Rows from block 8 of a small image classifier, named by matrix and row number. Rows with one number within an expert belong to one neuron, the router's apart. Each number is 200 + 20 x the weight over its row's rms, rounded and kept within 0 to 999. All counts start at 0.
Before each expert's rows are labels from the 100 images, of 14848, where the router gives the expert most weight on average: "top examples" is what is common among them; "patch colour" is the nearest of a few named colours to the mean colour under the peak. Only what is clearly more common there than usual is listed. The data: retinal OCT scans (Kermany 2017).
# router: router (model.blocks.8.mlp.router.weight, 16x192), inputs 96-191
# up: expert up (model.blocks.8.mlp.up, 16x48x192), inputs 96-191
# down: expert down (model.blocks.8.mlp.down, 16x192x48, transposed), outputs 96-191

# expert 9
top examples: finding: diabetic macular edema
patch colour: grey
router.9,182,191,201,210,175,222,207,196,155,237,160,199,202,200,215,230,206,208,215,226,196,224,210,218,227,214,174,222,210,232,219,183,164,202,222,204,188,204,183,173,220,225,204,208,203,200,198,201,231,177,181,210,230,198,234,209,248,173,156,220,205,161,209,232,211,169,232,192,204,204,211,220,224,189,199,199,185,206,184,211,209,162,160,188,202,216,203,191,182,174,215,194,196,240,238,243
up.0,218,187,231,225,160,227,226,157,179,224,193,181,216,184,219,224,223,220,211,229,187,205,174,229,196,184,220,225,191,208,203,192,170,213,224,171,199,205,191,210,200,213,192,206,207,191,225,211,201,182,201,178,201,200,245,188,238,183,200,208,193,156,193,214,189,198,225,213,228,201,252,168,197,170,202,218,200,221,194,202,200,182,198,190,196,204,194,206,213,174,225,201,200,223,198,227
down.0,253,183,199,144,186,205,160,189,194,200,209,228,228,193,203,207,222,158,199,188,197,191,194,198,178,195,204,189,177,196,211,186,197,184,175,182,226,205,195,202,217,188,206,179,176,242,220,209,224,202,223,196,180,192,193,212,206,210,198,271,213,196,199,200,209,201,220,214,202,180,213,191,209,199,197,233,190,232,185,243,203,190,210,193,191,199,196,242,215,243,208,197,211,193,201,218
up.1,215,191,201,179,174,183,225,222,213,173,224,200,190,177,220,193,217,238,171,184,178,177,196,208,198,227,207,237,178,179,213,185,200,217,187,198,231,208,177,176,179,184,181,211,195,186,221,208,160,212,208,185,156,224,221,193,211,206,247,186,181,186,217,189,210,169,227,182,177,191,203,149,213,215,209,178,203,192,227,174,209,211,214,214,155,186,181,217,221,191,205,182,212,197,222,196
down.1,233,214,204,270,189,206,180,175,182,179,240,184,192,187,191,186,168,203,211,210,203,193,189,214,206,175,160,172,202,207,197,205,188,182,176,194,229,176,213,215,181,209,220,220,190,177,203,213,180,215,202,183,187,213,230,183,202,183,204,209,206,213,185,203,182,235,205,193,233,242,205,197,170,199,184,192,238,197,197,218,183,207,192,207,202,202,197,176,214,178,192,229,156,189,218,231
up.2,191,196,188,192,222,186,215,246,203,162,217,223,179,232,212,188,211,188,189,199,200,162,228,184,201,217,202,193,191,196,197,204,222,186,181,195,229,208,202,199,194,173,197,213,162,185,198,206,202,220,217,172,199,203,204,204,206,220,204,220,214,217,224,211,233,184,210,180,155,180,157,203,236,207,227,163,235,187,212,131,241,199,221,200,192,209,182,240,198,199,218,188,212,176,203,166
down.2,208,217,191,253,140,211,211,186,237,205,190,213,223,208,208,210,205,176,152,210,211,197,198,198,212,184,149,191,178,220,210,222,192,182,202,224,183,143,215,179,214,206,192,193,206,184,204,185,178,195,200,184,174,200,196,208,184,230,193,192,219,207,188,192,182,216,220,165,180,176,215,177,162,188,186,196,199,187,217,204,203,194,195,198,196,207,214,193,197,179,199,257,207,183,195,179

# expert 12
top examples: finding: diabetic macular edema
patch colour: grey
router.12,165,200,164,238,217,209,198,196,176,224,171,198,196,237,212,219,187,152,230,217,225,225,218,178,197,205,234,186,223,227,196,203,204,183,201,211,171,197,203,206,216,227,214,177,201,176,197,171,202,196,194,231,242,199,178,212,167,199,153,226,186,190,197,171,187,233,190,210,204,205,186,222,209,200,225,194,235,188,216,227,205,170,171,167,214,212,216,198,188,215,183,203,210,208,204,217
up.0,183,167,198,180,203,218,180,203,203,187,180,186,212,204,185,218,206,177,181,190,186,188,255,219,199,206,216,211,225,209,227,198,181,230,208,186,182,198,200,210,225,205,213,178,223,173,184,219,218,189,196,224,206,165,198,191,186,227,198,197,125,185,172,228,214,199,215,213,216,206,218,174,232,198,179,209,185,166,194,217,212,215,186,160,222,204,155,184,197,200,218,212,254,170,164,187
down.0,158,218,219,140,167,219,232,212,251,213,192,219,212,189,205,187,198,195,177,197,197,215,210,212,229,210,224,201,217,214,202,185,195,182,184,212,185,191,225,157,196,198,174,211,193,255,159,210,190,189,205,178,180,194,207,219,195,211,181,231,271,232,188,178,199,179,200,236,172,185,198,209,183,206,187,196,186,196,212,199,204,173,210,187,175,185,204,238,188,183,191,227,197,199,205,192
up.1,204,211,233,164,189,185,222,214,224,185,223,197,196,186,186,168,221,209,187,178,174,168,222,201,190,222,222,222,183,165,205,184,237,243,177,198,201,200,244,218,183,197,192,209,173,181,225,186,185,236,239,179,181,244,189,190,183,212,230,188,198,218,199,213,214,217,178,195,194,195,199,185,196,213,172,241,189,171,221,167,194,203,222,214,203,188,159,233,250,205,165,190,205,182,190,178
down.1,208,187,196,197,163,205,178,212,209,174,182,192,201,211,214,193,219,226,207,198,211,177,199,178,155,194,132,214,238,219,173,205,179,174,193,179,198,212,191,182,204,221,182,203,210,171,170,197,190,184,214,193,188,210,190,206,178,186,216,172,214,180,221,194,183,173,195,176,204,189,215,210,210,187,226,182,198,198,215,176,208,177,198,215,199,206,185,205,188,227,201,166,236,161,193,257
up.2,215,181,210,178,192,220,218,206,233,190,182,167,196,192,191,160,216,195,197,188,193,183,204,231,194,205,185,212,185,168,193,193,202,205,217,183,209,196,240,205,196,183,181,217,179,175,203,238,214,217,247,205,158,209,202,202,185,241,226,161,188,203,203,191,199,202,214,199,194,203,226,188,203,140,212,186,212,200,182,160,208,200,206,193,223,207,171,219,211,196,225,178,188,194,170,206
down.2,208,179,217,205,206,193,200,231,234,201,186,193,219,200,208,209,186,228,195,183,192,227,179,207,156,180,197,174,205,211,196,173,195,229,191,162,227,222,202,228,214,225,206,196,176,156,223,213,194,201,230,203,164,217,197,204,188,184,204,197,231,153,196,206,197,236,189,190,182,172,210,216,224,199,203,201,231,198,212,228,220,218,162,177,207,188,183,200,202,207,218,172,198,179,202,219

# expert 7
top examples: finding: choroidal neovascularization
patch colour: grey
router.7,169,179,151,234,196,224,205,192,182,222,185,188,204,217,198,245,205,190,209,225,225,229,191,205,160,179,201,176,231,223,174,175,232,161,214,188,207,201,230,209,220,220,205,205,205,176,203,172,195,173,180,202,249,195,186,206,166,195,148,216,174,174,159,173,207,217,183,232,217,221,210,203,207,178,216,204,211,187,198,216,232,191,171,205,203,209,220,191,198,200,218,186,203,196,198,237
up.0,217,232,258,180,176,213,188,176,222,235,208,182,208,166,179,179,196,195,194,204,173,173,203,192,244,187,177,205,205,191,178,247,187,206,190,189,195,193,186,169,213,194,199,185,208,191,202,229,200,233,220,189,210,186,202,215,236,202,214,216,247,190,243,209,186,179,197,177,172,208,180,195,171,199,200,193,200,247,214,177,180,198,222,214,228,174,171,220,214,201,194,211,213,201,183,195
down.0,197,183,185,237,216,198,199,176,241,207,224,219,218,183,195,181,208,199,206,194,203,189,187,218,211,205,188,218,244,194,154,191,220,219,201,219,208,209,218,215,213,199,168,193,209,234,192,211,182,198,198,199,226,235,213,218,204,184,193,203,174,197,193,212,195,196,177,172,225,185,195,195,204,195,187,226,230,209,187,196,189,230,203,199,209,203,212,191,193,253,219,176,217,193,192,218
up.1,218,176,214,191,225,215,186,171,201,215,197,155,238,212,180,185,197,206,181,207,222,195,206,201,219,189,189,215,230,211,190,203,158,228,211,163,200,176,279,197,204,227,186,211,194,201,196,204,163,188,191,187,208,192,174,221,193,183,179,183,199,212,199,217,195,187,196,214,227,196,202,207,203,183,197,207,192,195,243,175,157,225,192,215,212,217,156,208,212,187,183,163,220,185,189,218
down.1,191,198,193,202,191,176,185,188,209,229,241,196,200,189,202,196,218,183,199,207,220,198,215,227,186,223,205,187,212,173,188,211,217,193,207,167,208,210,194,180,198,191,215,198,183,241,180,217,190,215,198,191,206,188,185,249,191,197,235,198,184,196,216,221,195,191,210,230,222,241,204,216,183,185,211,227,201,233,239,236,215,193,204,206,206,237,203,195,196,237,230,166,215,207,225,256
up.2,209,229,227,191,200,184,207,192,215,193,229,202,213,171,206,190,219,235,194,191,218,178,207,202,182,196,183,200,179,196,189,242,200,224,199,176,204,206,191,207,156,204,190,200,209,164,218,184,217,183,215,166,160,232,194,170,194,208,222,205,174,204,196,196,179,211,233,186,212,161,203,162,234,200,216,189,212,229,208,166,214,208,201,238,187,170,156,225,245,199,203,198,186,172,199,191
down.2,185,217,188,206,157,179,191,221,241,184,170,189,204,215,206,199,203,179,181,184,191,219,178,224,174,198,164,223,178,203,229,222,254,219,197,195,211,219,199,196,182,214,174,190,197,175,196,211,222,181,210,208,195,204,201,174,180,190,204,234,183,200,211,215,213,150,212,208,218,219,201,212,221,215,187,164,168,212,183,212,188,189,176,188,198,193,211,180,194,216,206,153,186,208,193,208

# expert 3
top examples: finding: choroidal neovascularization
patch colour: grey
router.3,173,177,187,238,197,226,215,182,169,205,186,197,213,214,186,241,196,182,224,222,233,212,207,202,172,158,219,167,226,239,182,191,216,179,221,191,187,200,227,217,207,197,217,203,197,176,194,164,185,193,178,213,238,190,159,198,171,184,152,241,181,188,172,184,198,207,159,232,216,206,199,198,214,167,213,193,217,207,192,209,221,165,202,197,198,208,225,196,189,208,222,186,213,200,177,218
up.0,197,223,202,191,177,188,183,199,227,202,234,202,196,188,191,198,207,243,157,174,197,180,189,190,162,208,165,194,175,164,228,195,200,204,180,204,193,209,215,190,179,196,189,156,159,179,206,211,251,202,239,203,172,212,181,221,182,234,215,181,194,221,206,200,200,186,225,214,196,222,191,191,205,231,210,204,166,182,200,179,195,226,195,212,209,187,189,234,200,237,185,224,208,180,222,165
down.0,190,202,199,204,187,199,206,218,166,232,187,224,186,174,202,186,186,189,183,193,219,172,209,198,170,219,186,223,181,198,204,213,207,186,200,193,154,213,205,184,195,220,192,183,210,226,206,227,212,189,206,220,211,214,206,194,191,198,195,212,168,194,213,205,163,190,216,163,197,217,172,210,174,249,185,188,197,164,179,202,186,201,233,180,249,193,185,214,178,238,205,233,200,178,199,170
up.1,229,208,199,215,225,218,208,197,197,208,171,215,195,190,188,206,202,172,177,204,230,177,203,243,192,206,249,215,189,207,190,178,181,205,193,219,178,190,207,216,192,204,224,218,188,165,204,203,207,210,219,214,160,202,212,228,198,208,203,186,184,191,214,163,203,193,212,172,211,216,202,184,183,198,175,246,205,172,188,200,224,235,206,197,208,163,199,214,228,229,186,201,181,230,171,167
down.1,158,193,207,232,236,207,193,175,210,193,200,177,194,203,214,219,189,244,224,215,188,225,212,200,237,221,164,175,208,222,179,208,202,183,219,206,196,213,190,186,211,226,209,197,188,222,204,223,221,194,193,222,219,204,174,204,253,230,225,201,179,212,207,201,202,223,179,174,215,235,200,179,164,214,215,210,182,207,194,196,210,182,200,219,201,222,227,222,172,213,167,243,183,179,218,207
up.2,225,204,241,199,183,188,199,183,220,198,226,181,184,191,194,177,171,223,158,193,186,197,160,207,218,220,194,222,202,166,190,174,184,204,189,210,224,204,245,220,210,200,199,206,174,217,175,180,196,197,181,188,209,210,204,227,234,175,219,189,187,202,206,230,201,156,207,228,215,227,197,198,198,210,216,161,194,186,211,219,150,223,200,193,197,184,180,206,208,215,199,216,185,197,205,191
down.2,184,191,221,209,215,195,222,229,199,203,208,222,200,172,217,178,206,225,210,166,197,194,190,186,173,206,156,204,225,170,215,205,199,185,216,214,193,198,203,180,194,220,234,202,192,200,150,220,221,201,207,193,245,192,181,210,199,187,208,193,223,204,204,197,195,174,202,215,193,230,202,203,157,240,199,179,216,146,180,206,203,218,170,222,163,208,205,204,200,192,191,175,183,188,201,225